config = dict(
    model='masked image model',
    dataset='retinal OCT scans (Kermany 2017)',
    train_examples=49215,
    image_size=64,
    crop_scale_min=0.7,
    horizontal_flip=True,
    translate=0.06,
    method='mae',
    mask_ratio=0.5,
    loss='mse',
    encoder_arch='vit',
    encoder_norm='layernorm',
    encoder_norm_position='pre',
    encoder_activation='squared_relu',
    encoder_head_dim=64,
    encoder_fused_qkv=True,
    encoder_bias='all',
    encoder_qk_norm=False,
    encoder_parallel_block=False,
    encoder_moe='top_k',
    encoder_drop_path=0.1,
    encoder_num_experts=16,
    encoder_moe_every=1,
    encoder_expert_mlp_ratio=0.5,
    encoder_experts_per_token=2,
    encoder_shared_expert=False,
    encoder_patch_size=[8, 8],
    encoder_layers=12,
    encoder_width=128,
    encoder_positions='sincos',
    decoder_width=192,
    norm_pix_loss=True,
    decoder_layers=6,
    residual_init='scaled_by_depth',
    optimizer='soap',
    beta2=0.999,
    learning_rate=0.002,
    beta1=0.95,
    shampoo_beta=0.95,
    eps=1e-08,
    precondition_frequency=25,
    max_precond_dim=512,
    one_sided=False,
    adamw_lr_other_params=0.002,
    max_grad_norm=1.0,
    max_steps=7500,
    batch_size=64,
    epochs=9.8,
    lr_schedule='wsd_sqrt',
    decay_fraction=0.3,
    final_lr_fraction=0,
    warmup_steps=1500,
    weight_decay=0.0,
    adamw_weight_decay_other_params=0.01,
)
Rows from block 5 of the encoder of a small masked image model, named by matrix and row number. Rows with one number within an expert belong to one neuron, the router's apart. Each number is 200 + 30 x the weight over its row's rms, rounded and kept within 0 to 999. All counts start at 0.
Before each expert's rows are labels from the 100 images, of 14976, where the router gives the expert most weight on average: "responds to" is what is common among them. Only what is clearly more common there than usual is listed. The data: retinal OCT scans (Kermany 2017). In brackets: how many of the 100, against the usual share in percent.
# router: router (encoder.blocks.5.mlp.router.weight, 16x128, trained with AdamW), inputs 0-63
# up: expert up (encoder.blocks.5.mlp.up, 16x64x128), inputs 0-63
# down: expert down (encoder.blocks.5.mlp.down, 16x128x64, transposed), outputs 0-63

# expert 10
responds to: finding: choroidal neovascularization (63 vs 29.4)
router.10,246,191,160,173,198,206,188,142,170,223,161,197,195,193,190,169,221,213,208,140,177,216,163,198,140,122,192,115,210,200,172,151,171,153,190,166,223,183,245,193,170,235,178,149,189,231,191,165,214,162,200,197,207,226,223,173,162,156,226,160,147,249,212,229
up.0,229,253,174,219,168,184,225,193,189,200,131,131,190,200,224,193,226,234,167,194,212,232,184,208,191,239,137,213,212,204,171,224,198,240,201,218,253,262,151,193,226,194,177,164,228,197,206,202,241,218,215,160,180,266,162,161,248,174,179,190,175,219,165,140
down.0,236,185,186,233,180,187,186,214,233,180,227,239,170,141,127,211,173,172,269,226,218,164,214,203,202,189,220,175,157,196,205,184,164,206,239,203,213,206,230,166,208,238,196,187,222,262,244,201,206,130,182,185,208,180,256,216,211,193,169,209,226,219,218,167
up.1,208,204,230,195,188,219,214,190,260,200,199,177,210,232,161,182,235,232,182,164,194,189,225,193,265,224,194,175,187,179,250,192,221,218,248,171,232,204,165,216,141,206,245,201,172,269,170,208,249,227,137,199,176,234,186,178,246,218,193,146,180,233,105,209
down.1,219,197,179,187,239,199,190,168,272,197,227,195,169,206,207,207,187,165,215,202,230,223,171,226,212,184,174,189,201,76,207,156,222,235,213,235,209,162,205,227,157,243,198,205,277,135,188,198,175,168,210,182,206,192,203,205,193,213,179,175,190,234,208,249
up.2,202,182,209,182,178,226,189,248,192,244,184,183,208,189,169,223,202,165,229,237,182,188,228,183,216,155,181,170,157,210,174,199,195,246,229,212,162,223,193,195,216,207,174,167,179,176,190,244,215,215,193,135,183,234,203,182,211,212,270,193,186,247,201,217
down.2,225,239,229,183,225,198,245,224,196,198,236,226,194,212,197,205,214,228,242,219,205,195,211,181,122,197,169,210,169,232,169,237,257,240,195,247,235,222,175,240,169,223,190,185,220,188,235,125,197,191,196,162,177,174,167,276,245,216,186,200,228,206,183,196
up.3,192,231,206,169,237,198,222,212,215,184,195,154,180,203,241,192,151,254,208,162,198,188,190,245,233,218,204,225,222,248,187,255,211,187,257,160,187,195,181,221,217,159,145,226,252,220,227,246,233,200,254,213,191,208,256,206,151,202,199,179,229,171,200,182
down.3,259,183,188,127,203,158,219,234,217,196,199,199,262,229,170,205,213,189,168,246,212,145,171,193,124,181,161,224,203,228,195,249,181,159,173,226,172,218,172,209,131,195,183,219,193,215,219,192,221,261,188,198,229,202,155,191,208,210,229,182,220,186,209,242
up.4,214,189,206,252,146,204,203,224,224,188,248,172,184,196,208,200,213,244,193,209,208,153,205,159,235,176,168,161,119,223,234,177,223,207,205,181,243,169,198,196,211,240,187,224,159,209,158,228,211,189,165,193,202,185,192,218,214,252,192,216,269,211,179,210
down.4,168,228,200,184,211,184,196,170,210,202,208,183,207,235,171,199,187,231,190,142,156,269,180,153,199,168,170,185,199,207,179,226,206,202,176,256,191,200,243,245,169,231,211,197,246,283,197,220,215,194,178,186,218,169,223,182,155,215,184,154,154,226,200,178
up.5,122,162,191,161,202,185,161,170,130,185,238,197,188,211,182,233,237,179,179,155,194,206,207,179,226,159,243,200,186,190,233,211,216,226,247,157,186,208,235,205,128,240,187,221,272,214,182,245,157,172,206,241,203,241,202,220,164,268,161,234,181,135,218,175
down.5,219,223,160,173,190,189,199,221,215,235,198,211,177,216,194,218,206,241,144,169,187,204,183,225,198,202,143,222,183,207,179,205,159,165,170,244,226,111,174,163,191,172,190,230,172,189,212,207,222,255,203,163,205,230,215,199,222,181,224,184,217,213,221,213
up.6,204,177,233,193,187,200,182,183,187,261,213,246,189,217,225,228,239,198,204,182,249,190,192,184,223,214,184,179,216,238,231,218,191,193,188,170,157,168,178,169,115,218,190,189,169,207,169,259,186,203,177,247,176,209,158,189,184,175,241,227,163,193,199,234
down.6,156,216,202,198,213,204,184,172,218,201,202,194,223,167,216,200,164,113,186,226,154,186,191,244,197,229,207,237,151,139,163,208,169,224,220,198,193,170,174,181,229,167,192,195,188,176,198,229,200,220,236,193,168,243,243,206,213,137,173,224,222,191,235,212
up.7,251,185,284,192,177,254,152,200,213,181,192,180,190,205,149,176,187,189,205,183,217,194,217,176,214,224,215,213,144,195,186,231,188,220,175,152,240,236,210,249,210,183,259,170,217,182,237,237,226,223,163,198,200,252,225,218,162,132,232,147,151,204,156,174
down.7,225,235,207,183,237,224,255,204,171,225,235,216,192,199,206,184,147,220,227,163,175,222,247,203,143,219,171,196,181,194,248,202,187,190,228,172,182,250,225,195,197,235,173,137,258,161,194,262,148,160,198,181,195,222,165,243,250,166,165,192,199,212,187,216
up.8,174,180,221,184,200,230,201,185,189,186,190,262,202,217,214,201,265,193,205,235,201,204,211,161,199,222,188,225,240,228,232,231,242,206,263,178,219,228,270,236,196,189,171,200,215,141,228,221,197,213,228,198,221,179,183,148,182,174,223,186,175,144,219,268
down.8,154,204,210,189,242,236,168,191,196,212,211,163,154,221,142,221,211,183,211,247,216,141,188,229,190,161,264,183,208,187,206,216,174,189,194,182,193,224,224,196,146,175,201,175,228,222,186,233,260,248,200,205,200,228,237,141,232,177,209,224,169,162,142,217
up.9,132,168,176,218,243,225,282,194,223,154,197,208,221,169,165,224,213,228,244,210,161,270,174,216,219,201,202,192,177,259,170,228,219,200,182,174,234,198,181,244,212,258,204,177,233,189,252,203,226,184,172,211,185,196,195,184,177,204,197,219,177,205,184,220
down.9,197,176,221,223,281,262,117,292,204,194,237,218,154,169,200,223,232,299,184,199,198,169,207,181,161,213,163,201,181,184,173,185,213,133,244,198,139,193,173,194,207,202,254,200,198,217,190,201,166,182,192,210,228,211,190,194,188,187,183,233,237,199,173,222
up.10,163,202,216,208,226,223,206,212,158,222,159,164,231,137,173,197,213,163,200,180,229,171,272,198,215,278,183,211,188,215,156,198,204,227,177,192,232,204,188,193,248,244,184,237,242,243,177,182,241,165,164,170,238,122,202,179,200,172,209,184,201,194,224,167
down.10,128,197,201,174,186,185,197,182,202,238,180,152,178,197,207,202,244,207,213,172,154,189,240,150,162,245,207,189,196,206,176,177,210,193,151,177,183,206,156,219,247,234,218,192,233,180,248,207,219,190,210,201,160,205,156,185,190,179,213,181,251,185,281,221
up.11,169,205,173,157,173,140,199,213,187,161,224,221,150,195,224,191,196,239,222,223,259,170,198,188,151,199,207,189,268,197,222,214,222,189,256,250,178,235,167,214,190,143,212,259,197,155,236,166,185,195,234,286,227,204,198,227,216,223,252,234,195,224,169,205
down.11,192,213,216,197,209,161,143,157,196,191,267,215,255,173,170,207,172,152,180,213,192,218,199,186,189,156,255,224,246,203,274,186,251,149,232,198,203,265,206,186,239,140,238,142,176,228,232,212,231,219,185,208,225,243,200,214,222,230,206,193,191,175,218,185

# expert 4
responds to: finding: normal (82 vs 51.6)
router.4,208,228,244,209,190,215,147,207,164,157,236,239,247,204,192,218,196,175,214,190,209,208,235,194,191,205,110,176,192,221,218,252,189,205,181,209,246,268,243,174,252,231,186,256,216,230,197,244,190,242,170,179,178,160,212,191,172,262,201,204,223,254,172,206
up.0,239,242,211,211,167,118,186,211,201,189,221,225,171,233,232,149,181,231,255,252,268,166,205,255,225,227,196,181,190,170,150,230,195,203,261,217,179,171,201,152,203,207,247,193,162,249,223,178,157,177,200,188,240,179,186,173,254,184,170,172,159,216,173,227
down.0,207,230,177,183,200,238,156,202,184,207,231,201,207,175,185,225,224,181,229,166,235,197,219,219,123,225,229,168,167,222,222,143,193,197,184,247,227,191,204,183,230,205,257,187,226,218,221,150,199,183,200,179,225,218,170,216,230,226,168,251,203,178,161,204
up.1,186,128,220,201,260,189,218,239,181,248,188,180,216,142,177,194,258,221,221,152,188,232,221,212,153,203,218,198,199,258,206,197,249,198,196,181,228,170,220,257,232,219,228,196,193,178,195,174,201,212,210,187,161,212,142,168,167,204,215,216,185,171,150,193
down.1,188,176,236,202,227,183,215,207,177,151,209,221,199,208,201,193,229,107,198,183,196,232,147,199,200,181,207,247,243,230,216,203,229,191,190,182,202,183,238,126,225,223,189,215,224,171,208,161,161,206,143,208,207,212,249,213,185,217,213,177,172,159,235,239
up.2,196,189,194,186,171,145,146,195,180,137,223,240,243,168,207,232,253,197,218,196,154,249,252,187,211,200,212,241,210,173,192,213,211,227,187,188,198,196,249,153,221,204,166,236,247,236,149,229,153,166,212,217,170,193,217,141,202,199,186,230,209,164,175,221
down.2,206,212,178,156,214,240,188,183,216,193,169,220,220,200,216,200,217,186,177,193,212,201,186,209,182,184,158,230,221,170,196,172,189,267,233,203,199,168,177,237,191,198,278,234,200,205,218,199,222,211,192,226,224,167,303,181,228,169,199,141,234,189,219,255
up.3,183,214,216,179,246,202,165,202,200,185,189,215,204,186,261,276,181,207,127,223,230,152,149,202,217,170,208,210,200,175,191,260,178,202,225,182,188,206,223,234,202,186,180,212,225,179,147,216,166,214,186,188,183,116,185,191,163,239,197,206,212,196,200,242
down.3,264,239,225,198,210,232,179,174,113,216,183,214,203,159,200,213,178,182,199,234,193,177,183,193,198,141,180,193,190,214,250,150,181,237,160,211,222,190,241,209,247,210,195,171,169,189,189,224,241,240,183,224,227,198,177,217,182,179,194,198,213,186,172,193
up.4,210,221,212,216,221,167,185,296,219,198,192,164,149,144,168,122,217,196,190,204,194,227,202,243,198,183,229,219,229,186,198,193,198,193,207,192,167,177,213,217,286,214,185,202,208,195,198,175,139,192,144,173,195,162,212,222,185,180,192,213,168,192,160,217
down.4,212,177,194,208,174,247,155,172,157,226,182,245,168,202,257,214,178,211,217,179,219,263,207,178,159,186,202,221,216,202,172,192,228,216,167,208,211,145,192,227,235,166,193,184,226,207,205,162,233,170,200,200,237,138,240,215,201,182,201,246,190,199,223,195
up.5,195,199,187,204,193,193,165,167,206,181,188,169,236,209,223,184,145,201,188,154,154,133,244,190,176,185,211,200,209,238,244,252,119,201,161,219,207,182,195,197,239,208,256,236,187,156,233,200,227,236,169,178,216,197,196,265,173,204,158,166,211,186,212,197
down.5,230,189,141,167,163,224,198,219,176,225,225,200,202,195,216,134,145,244,213,252,219,182,176,173,193,218,198,200,169,182,181,183,193,214,206,194,184,164,234,200,251,149,208,158,185,252,225,238,176,162,228,191,218,171,186,215,206,151,235,188,182,206,220,225
up.6,212,214,169,212,205,189,183,300,176,198,151,199,245,192,234,213,202,216,197,161,204,212,193,180,192,170,125,194,225,192,184,189,196,199,209,199,225,237,198,165,164,154,200,232,191,233,255,168,197,216,161,209,172,154,203,183,227,206,212,193,228,187,181,172
down.6,262,176,246,145,232,210,232,207,212,191,168,181,184,201,147,184,176,174,239,202,218,199,186,185,144,207,174,205,210,202,158,186,231,220,147,236,232,138,154,232,200,155,184,186,212,201,181,183,200,157,199,188,170,267,184,249,233,204,172,220,212,203,240,181
up.7,263,152,176,199,174,183,192,198,222,179,166,186,199,210,227,173,196,215,215,210,203,183,252,211,164,225,205,238,196,184,187,181,195,167,175,198,204,188,233,195,128,195,170,252,200,189,215,148,177,267,213,183,211,271,152,173,180,248,254,176,165,190,200,191
down.7,233,183,195,232,191,221,163,232,172,217,178,148,197,195,184,227,229,194,187,240,242,247,173,239,182,203,219,277,237,201,218,208,217,164,226,226,260,186,200,159,203,243,187,166,203,180,159,220,149,236,164,223,211,151,150,170,154,186,168,204,182,213,163,214
up.8,170,259,172,235,268,196,188,202,211,250,193,196,243,254,149,146,207,226,215,159,226,166,169,131,177,190,200,233,187,275,227,167,203,222,232,231,173,223,224,203,165,255,217,202,261,224,220,217,200,240,240,227,186,228,198,139,201,160,236,188,227,147,240,213
down.8,167,159,212,241,185,183,162,193,195,153,188,222,200,223,174,166,238,205,166,143,190,223,208,206,216,212,167,186,244,195,204,184,185,196,223,177,169,212,235,181,197,211,132,178,213,176,164,223,181,194,141,180,153,214,236,151,198,245,146,193,219,173,162,233
up.9,206,167,149,201,200,233,189,208,143,197,222,198,229,204,226,175,229,163,201,211,258,154,189,177,215,214,197,151,179,215,161,113,187,236,208,228,212,209,230,187,205,156,168,184,204,227,236,197,193,158,242,174,197,199,182,170,176,200,181,193,282,211,213,185
down.9,263,239,105,156,229,192,168,139,167,201,216,199,224,198,190,198,149,181,219,216,171,223,204,206,237,172,201,199,213,131,202,180,209,213,174,176,203,189,162,213,227,207,128,233,239,202,178,139,179,136,194,186,186,191,243,198,218,168,170,241,195,220,223,199
up.10,182,187,154,221,232,222,226,174,237,219,203,168,241,212,240,130,232,227,200,230,191,194,202,212,230,238,187,157,233,186,242,252,201,198,198,178,211,177,191,187,180,145,241,238,127,161,207,229,182,262,232,224,250,234,211,199,154,207,250,163,211,175,219,190
down.10,180,214,203,228,149,209,256,212,190,202,212,189,220,209,202,166,208,167,160,237,207,204,218,188,258,183,226,269,193,276,235,251,253,167,166,210,220,162,193,225,191,195,224,221,201,208,189,159,192,237,213,239,177,203,159,238,184,207,119,209,207,205,182,173
up.11,163,173,202,235,186,252,156,159,202,208,223,220,178,137,176,152,214,232,182,180,179,242,211,228,210,240,174,243,235,215,189,256,164,217,222,218,209,283,198,188,180,158,191,207,213,182,168,225,213,183,175,222,221,176,192,169,183,193,213,212,182,199,212,247
down.11,174,194,193,216,191,225,231,210,174,189,228,231,252,227,207,188,162,210,187,198,184,223,167,187,231,240,175,217,161,259,226,196,217,199,209,208,221,211,207,209,201,126,193,158,230,218,211,216,182,172,147,201,190,183,173,218,159,179,205,159,222,213,219,149

# expert 3
responds to: finding: choroidal neovascularization (60 vs 29.4)
router.3,198,212,197,208,193,205,202,138,245,176,204,192,114,231,191,206,176,195,255,160,218,183,152,200,168,178,179,155,197,194,151,201,215,171,248,202,235,209,255,184,196,164,212,215,208,238,171,214,234,198,277,176,229,141,200,200,198,216,205,205,209,250,224,169
up.0,210,262,258,214,164,231,260,169,226,183,227,170,214,185,198,229,163,172,180,179,236,189,181,234,207,143,229,198,154,157,262,265,167,182,204,227,207,215,182,221,233,158,215,203,156,222,182,176,191,187,143,195,198,229,237,250,205,238,241,176,201,196,167,240
down.0,222,174,157,207,277,151,181,187,212,228,195,195,216,240,237,252,229,176,181,232,205,199,140,237,168,160,146,184,209,181,205,195,157,232,238,245,272,170,174,187,172,203,224,227,207,187,155,204,169,222,161,204,170,217,198,171,201,223,184,218,239,214,243,234
up.1,199,203,216,202,159,160,172,206,206,189,245,215,201,218,204,228,197,242,241,225,268,186,196,240,228,278,233,244,177,198,203,219,189,166,194,207,204,189,232,208,196,176,215,213,237,189,197,208,168,255,238,185,189,255,187,170,186,237,199,212,216,149,166,202
down.1,225,216,245,170,203,206,259,238,167,216,186,255,161,206,212,158,220,183,173,204,206,203,198,114,198,200,190,155,156,172,172,205,169,249,279,217,162,208,161,170,205,194,222,189,218,213,238,234,218,238,194,167,203,189,221,191,175,225,199,149,213,174,156,215
up.2,149,220,242,227,255,221,176,225,203,241,210,189,252,222,204,203,171,177,168,251,154,210,208,189,141,212,244,177,246,166,165,223,206,170,191,210,194,215,197,161,197,222,205,158,230,172,196,216,216,272,216,192,197,197,203,183,179,279,210,253,204,172,214,206
down.2,202,213,188,224,164,199,204,158,178,198,215,147,228,210,196,205,182,238,201,178,200,211,159,223,235,149,258,208,227,221,177,212,177,223,206,192,194,265,254,243,195,182,127,145,166,187,194,159,175,172,214,174,171,214,205,262,244,202,183,204,209,117,207,159
up.3,173,239,185,254,182,132,193,189,219,210,209,178,163,236,225,212,181,217,218,243,134,196,193,217,244,239,239,208,199,166,180,222,200,221,222,216,202,109,217,206,204,159,144,215,216,197,211,225,200,213,214,182,175,248,201,207,195,159,219,230,165,179,166,212
down.3,179,243,170,237,174,238,211,200,240,195,217,229,234,203,210,171,215,192,149,192,218,168,199,172,214,240,190,204,175,232,224,216,233,189,217,229,212,220,184,228,200,147,215,223,214,211,207,180,237,250,193,210,144,235,194,175,184,269,252,174,188,215,190,153
up.4,238,195,247,201,232,206,190,208,175,194,195,176,202,187,228,224,253,207,206,206,154,215,192,157,194,202,140,215,221,198,194,138,247,221,180,178,201,193,201,228,242,200,205,207,252,223,198,207,138,204,206,200,205,156,195,239,167,238,195,126,173,185,219,148
down.4,221,215,167,148,195,178,175,184,220,224,238,244,196,233,192,238,177,170,227,198,179,242,130,212,225,173,168,163,174,207,232,246,149,209,194,184,231,202,203,193,237,223,170,245,198,178,170,216,165,222,192,167,223,193,211,234,211,172,176,216,218,207,157,245
up.5,201,222,156,157,237,192,137,131,200,167,210,228,240,216,188,208,215,238,180,208,227,235,216,239,159,192,204,183,174,153,260,209,256,217,200,218,200,246,192,241,205,205,218,199,203,188,236,240,205,247,220,194,228,180,225,214,171,196,145,192,235,192,152,227
down.5,191,184,235,215,177,173,192,216,161,154,211,208,192,188,160,205,227,156,152,229,200,218,229,190,175,251,242,189,188,273,123,169,254,181,135,251,187,189,195,142,185,214,237,235,241,189,195,192,247,219,187,212,197,190,189,180,185,210,210,226,207,217,164,221
up.6,208,229,225,183,244,215,216,223,200,220,227,206,170,184,210,167,239,163,186,165,231,202,207,184,198,170,162,254,170,202,185,196,188,242,200,158,195,276,158,245,237,182,207,199,238,156,191,225,193,174,167,143,183,193,164,156,176,114,166,250,156,254,132,248
down.6,194,246,237,238,192,239,144,210,200,185,206,193,167,244,234,222,214,157,179,132,200,183,200,250,226,154,209,214,209,220,229,194,188,159,227,196,193,194,181,166,235,173,215,204,191,241,209,242,202,194,168,214,204,187,178,186,160,227,173,171,219,166,229,221
up.7,177,216,185,151,211,204,164,204,194,135,242,238,173,193,221,168,215,219,163,215,235,189,200,241,224,183,141,222,213,191,167,220,178,157,210,160,179,195,161,178,211,187,201,242,142,192,195,214,181,195,181,128,185,182,237,258,177,227,207,162,220,171,228,177
down.7,202,229,208,247,243,190,181,169,242,239,189,238,212,191,172,204,213,161,239,250,226,253,174,171,175,213,170,190,213,191,209,177,216,138,201,218,225,276,143,266,208,234,207,186,233,224,220,205,247,183,178,225,167,199,205,174,194,235,207,184,189,168,180,203
up.8,172,175,143,181,166,211,246,240,182,169,136,164,213,193,199,231,255,236,182,212,201,244,228,188,255,210,266,150,227,202,222,216,184,211,200,204,212,203,213,200,234,234,211,198,262,153,229,238,256,220,255,235,197,163,191,206,204,208,166,221,164,195,154,260
down.8,203,175,172,202,260,161,197,210,235,185,186,251,186,218,169,196,198,190,258,231,158,213,174,177,179,214,151,179,194,270,224,223,224,177,183,221,216,170,193,168,241,233,143,233,185,160,171,174,192,222,180,166,184,205,159,145,210,227,192,175,190,208,205,214
up.9,167,177,170,254,198,223,152,261,226,240,194,262,239,220,198,147,204,217,219,231,227,212,180,202,215,168,223,188,163,201,200,227,189,175,225,232,194,182,191,213,212,207,211,188,225,218,189,179,221,191,164,181,196,179,211,285,126,142,173,197,197,193,228,197
down.9,172,188,219,206,222,223,173,149,243,213,219,256,214,213,255,227,104,157,182,135,178,242,229,212,209,194,212,212,234,198,217,196,149,186,147,195,151,191,171,184,184,118,206,189,232,217,228,189,176,194,202,198,181,214,192,247,163,266,196,210,227,194,240,183
up.10,215,193,198,226,180,295,208,228,204,203,221,217,192,250,203,144,234,141,221,171,196,193,221,177,249,229,208,209,199,201,175,237,215,194,211,206,222,189,215,176,227,157,259,228,201,211,163,184,188,210,170,175,214,215,162,167,158,199,184,218,183,206,197,232
down.10,246,166,221,190,154,257,227,249,210,177,205,217,245,272,153,193,185,201,179,183,172,203,179,235,185,211,175,215,144,192,219,242,206,158,251,217,239,245,200,203,148,199,212,209,232,166,195,182,197,166,177,206,207,170,184,188,137,137,188,173,192,201,156,156
up.11,194,216,195,199,185,237,235,189,164,163,199,121,186,195,225,170,191,208,141,218,187,185,167,213,190,206,167,212,211,192,186,179,196,172,227,196,201,223,274,182,226,196,257,186,197,174,154,265,217,246,276,213,183,172,230,183,218,187,187,240,239,172,241,158
down.11,232,158,222,202,158,199,236,233,183,183,223,181,169,239,81,215,209,272,213,225,200,218,180,192,182,197,181,209,200,190,200,221,197,231,180,245,143,173,202,197,152,225,200,211,201,139,170,195,197,169,205,165,244,179,213,164,264,205,186,220,157,228,222,192

# expert 2
responds to: finding: choroidal neovascularization (59 vs 29.4)
router.2,164,207,218,271,215,228,226,205,166,132,186,255,276,230,201,194,212,186,178,204,178,189,156,187,233,220,207,203,225,204,163,189,205,186,224,220,217,187,239,211,217,216,198,192,222,181,226,202,174,261,263,218,144,244,186,181,202,223,249,195,264,216,226,239
up.0,245,199,269,158,237,197,201,180,204,152,219,216,223,195,197,191,229,159,198,166,202,259,237,231,179,188,215,186,189,192,224,147,225,184,218,136,200,203,160,184,197,189,207,200,172,223,180,173,137,220,166,215,249,232,237,186,199,196,201,243,215,215,210,189
down.0,169,200,167,202,177,227,221,257,274,219,181,128,217,204,187,218,194,181,214,152,207,207,236,201,209,122,192,183,202,169,161,256,204,227,162,231,177,229,196,221,189,198,219,279,141,254,181,185,197,236,223,199,227,219,193,214,164,212,224,199,180,168,201,194
up.1,148,217,258,144,186,185,178,179,173,210,192,223,147,233,160,214,218,212,176,204,230,215,222,178,160,213,201,191,230,178,211,235,225,209,187,167,211,151,207,191,225,214,163,233,228,191,214,164,188,232,140,144,224,244,215,199,247,254,183,202,171,176,189,205
down.1,185,221,193,203,194,164,252,174,126,183,260,205,236,204,207,213,201,205,195,206,189,247,242,171,198,215,164,187,214,157,185,197,180,196,193,243,190,229,187,253,220,204,213,202,228,191,230,182,282,257,150,235,205,214,192,157,174,187,208,200,251,182,213,197
up.2,208,193,285,243,252,236,237,203,195,159,191,169,205,201,173,201,204,197,221,265,197,214,187,183,192,223,211,218,183,157,197,166,191,223,191,216,187,165,209,177,230,205,211,191,217,246,296,167,253,188,173,195,187,210,184,218,210,199,196,207,199,125,241,185
down.2,185,191,168,228,188,147,157,227,158,244,212,211,160,204,244,185,264,220,251,183,212,230,207,167,196,145,181,156,176,190,173,225,185,241,213,181,220,247,242,268,146,214,158,219,250,194,143,212,185,207,218,189,161,205,217,197,193,182,185,143,181,238,213,223
up.3,175,191,187,219,167,197,201,182,198,233,219,186,259,209,163,193,123,158,251,173,172,177,229,206,187,210,162,244,180,168,162,209,209,190,193,249,189,157,170,223,173,173,216,240,184,200,223,212,255,156,188,150,143,229,202,150,213,134,277,212,170,226,170,194
down.3,155,205,221,267,194,206,203,265,265,232,198,246,198,202,204,184,204,176,204,155,197,152,178,272,205,174,178,169,233,175,218,233,185,166,175,252,193,238,160,223,214,180,230,192,177,221,205,133,196,226,215,181,217,208,217,256,219,185,261,195,229,138,165,209
up.4,201,213,216,185,215,212,210,237,167,194,167,209,208,280,238,212,190,174,254,231,206,200,215,219,194,216,142,189,184,228,152,191,237,192,177,175,198,158,185,251,172,146,200,221,217,166,226,222,189,180,191,180,203,130,211,216,262,206,231,165,194,145,174,154
down.4,162,229,202,176,227,228,188,196,212,280,157,197,216,218,213,173,187,180,190,228,189,217,176,213,217,239,196,235,185,190,241,228,191,157,184,227,194,208,240,187,149,122,239,170,186,137,225,241,171,221,167,197,162,170,188,224,225,238,223,202,236,199,223,212
up.5,224,101,213,136,216,199,211,207,213,243,197,145,160,224,143,181,268,179,197,179,200,163,177,196,192,248,259,269,195,244,208,160,187,173,186,186,181,188,187,209,232,206,221,218,187,224,206,216,250,187,219,168,218,234,128,187,211,205,218,202,221,212,212,202
down.5,205,154,203,220,215,216,227,212,212,241,221,196,182,180,224,178,201,211,216,186,222,234,178,228,215,222,191,194,222,197,240,190,248,199,142,200,190,185,174,189,153,232,182,209,221,212,177,200,229,210,178,246,182,182,186,157,277,172,182,252,210,258,211,216
up.6,207,185,179,171,193,262,150,169,201,223,189,216,163,234,232,192,178,166,179,158,207,180,209,230,189,247,139,208,179,223,241,215,186,201,202,145,172,181,209,188,200,178,258,181,206,168,188,237,193,199,182,156,173,214,153,195,239,241,191,242,226,217,194,222
down.6,143,160,207,198,180,247,219,190,215,200,195,193,173,217,225,218,232,212,167,194,212,210,203,169,192,213,204,157,239,249,185,226,210,240,175,212,214,177,197,215,233,213,194,93,229,245,232,213,192,249,200,166,197,210,190,234,201,242,216,152,237,220,195,135
up.7,174,230,174,176,251,253,215,212,151,253,188,176,259,235,212,160,278,210,166,172,192,198,245,126,203,170,229,149,215,229,167,173,191,177,218,157,217,237,213,212,200,192,186,202,177,179,217,237,195,160,178,181,212,212,205,222,198,188,141,209,252,165,186,241
down.7,214,193,228,193,184,235,199,207,215,183,176,177,180,221,156,203,139,220,214,155,212,175,218,249,217,178,163,218,193,191,292,209,183,170,199,165,228,197,183,202,184,214,185,223,161,219,201,170,208,229,242,221,159,142,228,187,160,190,234,168,196,271,158,199
up.8,196,213,162,222,170,225,219,269,255,233,142,234,161,228,203,177,231,241,198,234,246,250,218,160,221,157,245,183,222,221,223,226,178,182,181,192,217,191,193,169,184,217,199,181,233,242,203,156,191,161,212,204,195,206,207,191,239,221,204,214,152,210,189,263
down.8,182,251,194,171,225,220,233,190,195,199,216,211,198,242,219,213,178,180,170,180,216,184,150,191,219,207,167,237,184,204,215,159,159,202,184,182,195,117,188,177,239,177,210,276,171,153,203,187,215,223,184,272,187,154,228,190,183,202,190,206,230,208,218,207
up.9,259,216,168,197,195,255,203,240,200,203,196,191,221,227,185,269,200,227,203,190,199,226,192,187,205,201,220,239,161,185,173,226,199,191,230,197,230,186,138,191,199,173,273,197,196,223,238,158,140,175,196,192,169,196,180,229,158,187,218,196,184,240,190,210
down.9,263,192,127,178,230,214,166,172,216,193,200,252,189,234,196,118,143,162,205,194,213,197,226,195,229,231,246,227,210,175,140,212,228,207,251,201,222,231,160,242,172,213,208,211,189,144,243,194,156,198,196,200,184,174,202,207,163,176,162,190,193,148,228,217
up.10,233,187,240,246,160,206,203,200,171,187,230,197,254,186,210,183,196,197,201,211,194,191,239,226,186,218,188,209,178,216,167,184,218,224,175,259,143,252,170,227,194,201,173,235,153,234,192,118,206,210,216,172,159,211,165,189,192,193,269,209,216,227,223,147
down.10,137,231,226,191,153,269,192,227,238,215,163,157,227,201,221,178,196,173,157,201,147,174,208,220,195,239,208,198,188,190,216,175,223,199,237,187,199,232,197,170,215,141,210,224,199,172,197,202,171,163,240,207,155,152,158,247,169,148,310,163,234,176,222,214
up.11,221,205,207,234,190,243,172,201,177,210,147,193,209,166,186,176,224,202,144,235,162,212,165,182,237,212,193,148,237,204,209,227,207,213,182,183,190,234,236,150,184,213,149,220,178,208,241,176,174,211,192,282,238,205,207,183,192,222,226,189,157,169,228,186
down.11,227,172,126,172,166,147,186,207,213,211,250,201,202,188,211,187,217,208,195,240,196,224,224,165,189,168,218,241,185,219,224,228,218,166,201,225,152,231,183,203,255,167,172,170,208,199,205,223,203,177,179,199,141,244,212,191,137,261,221,187,195,210,160,181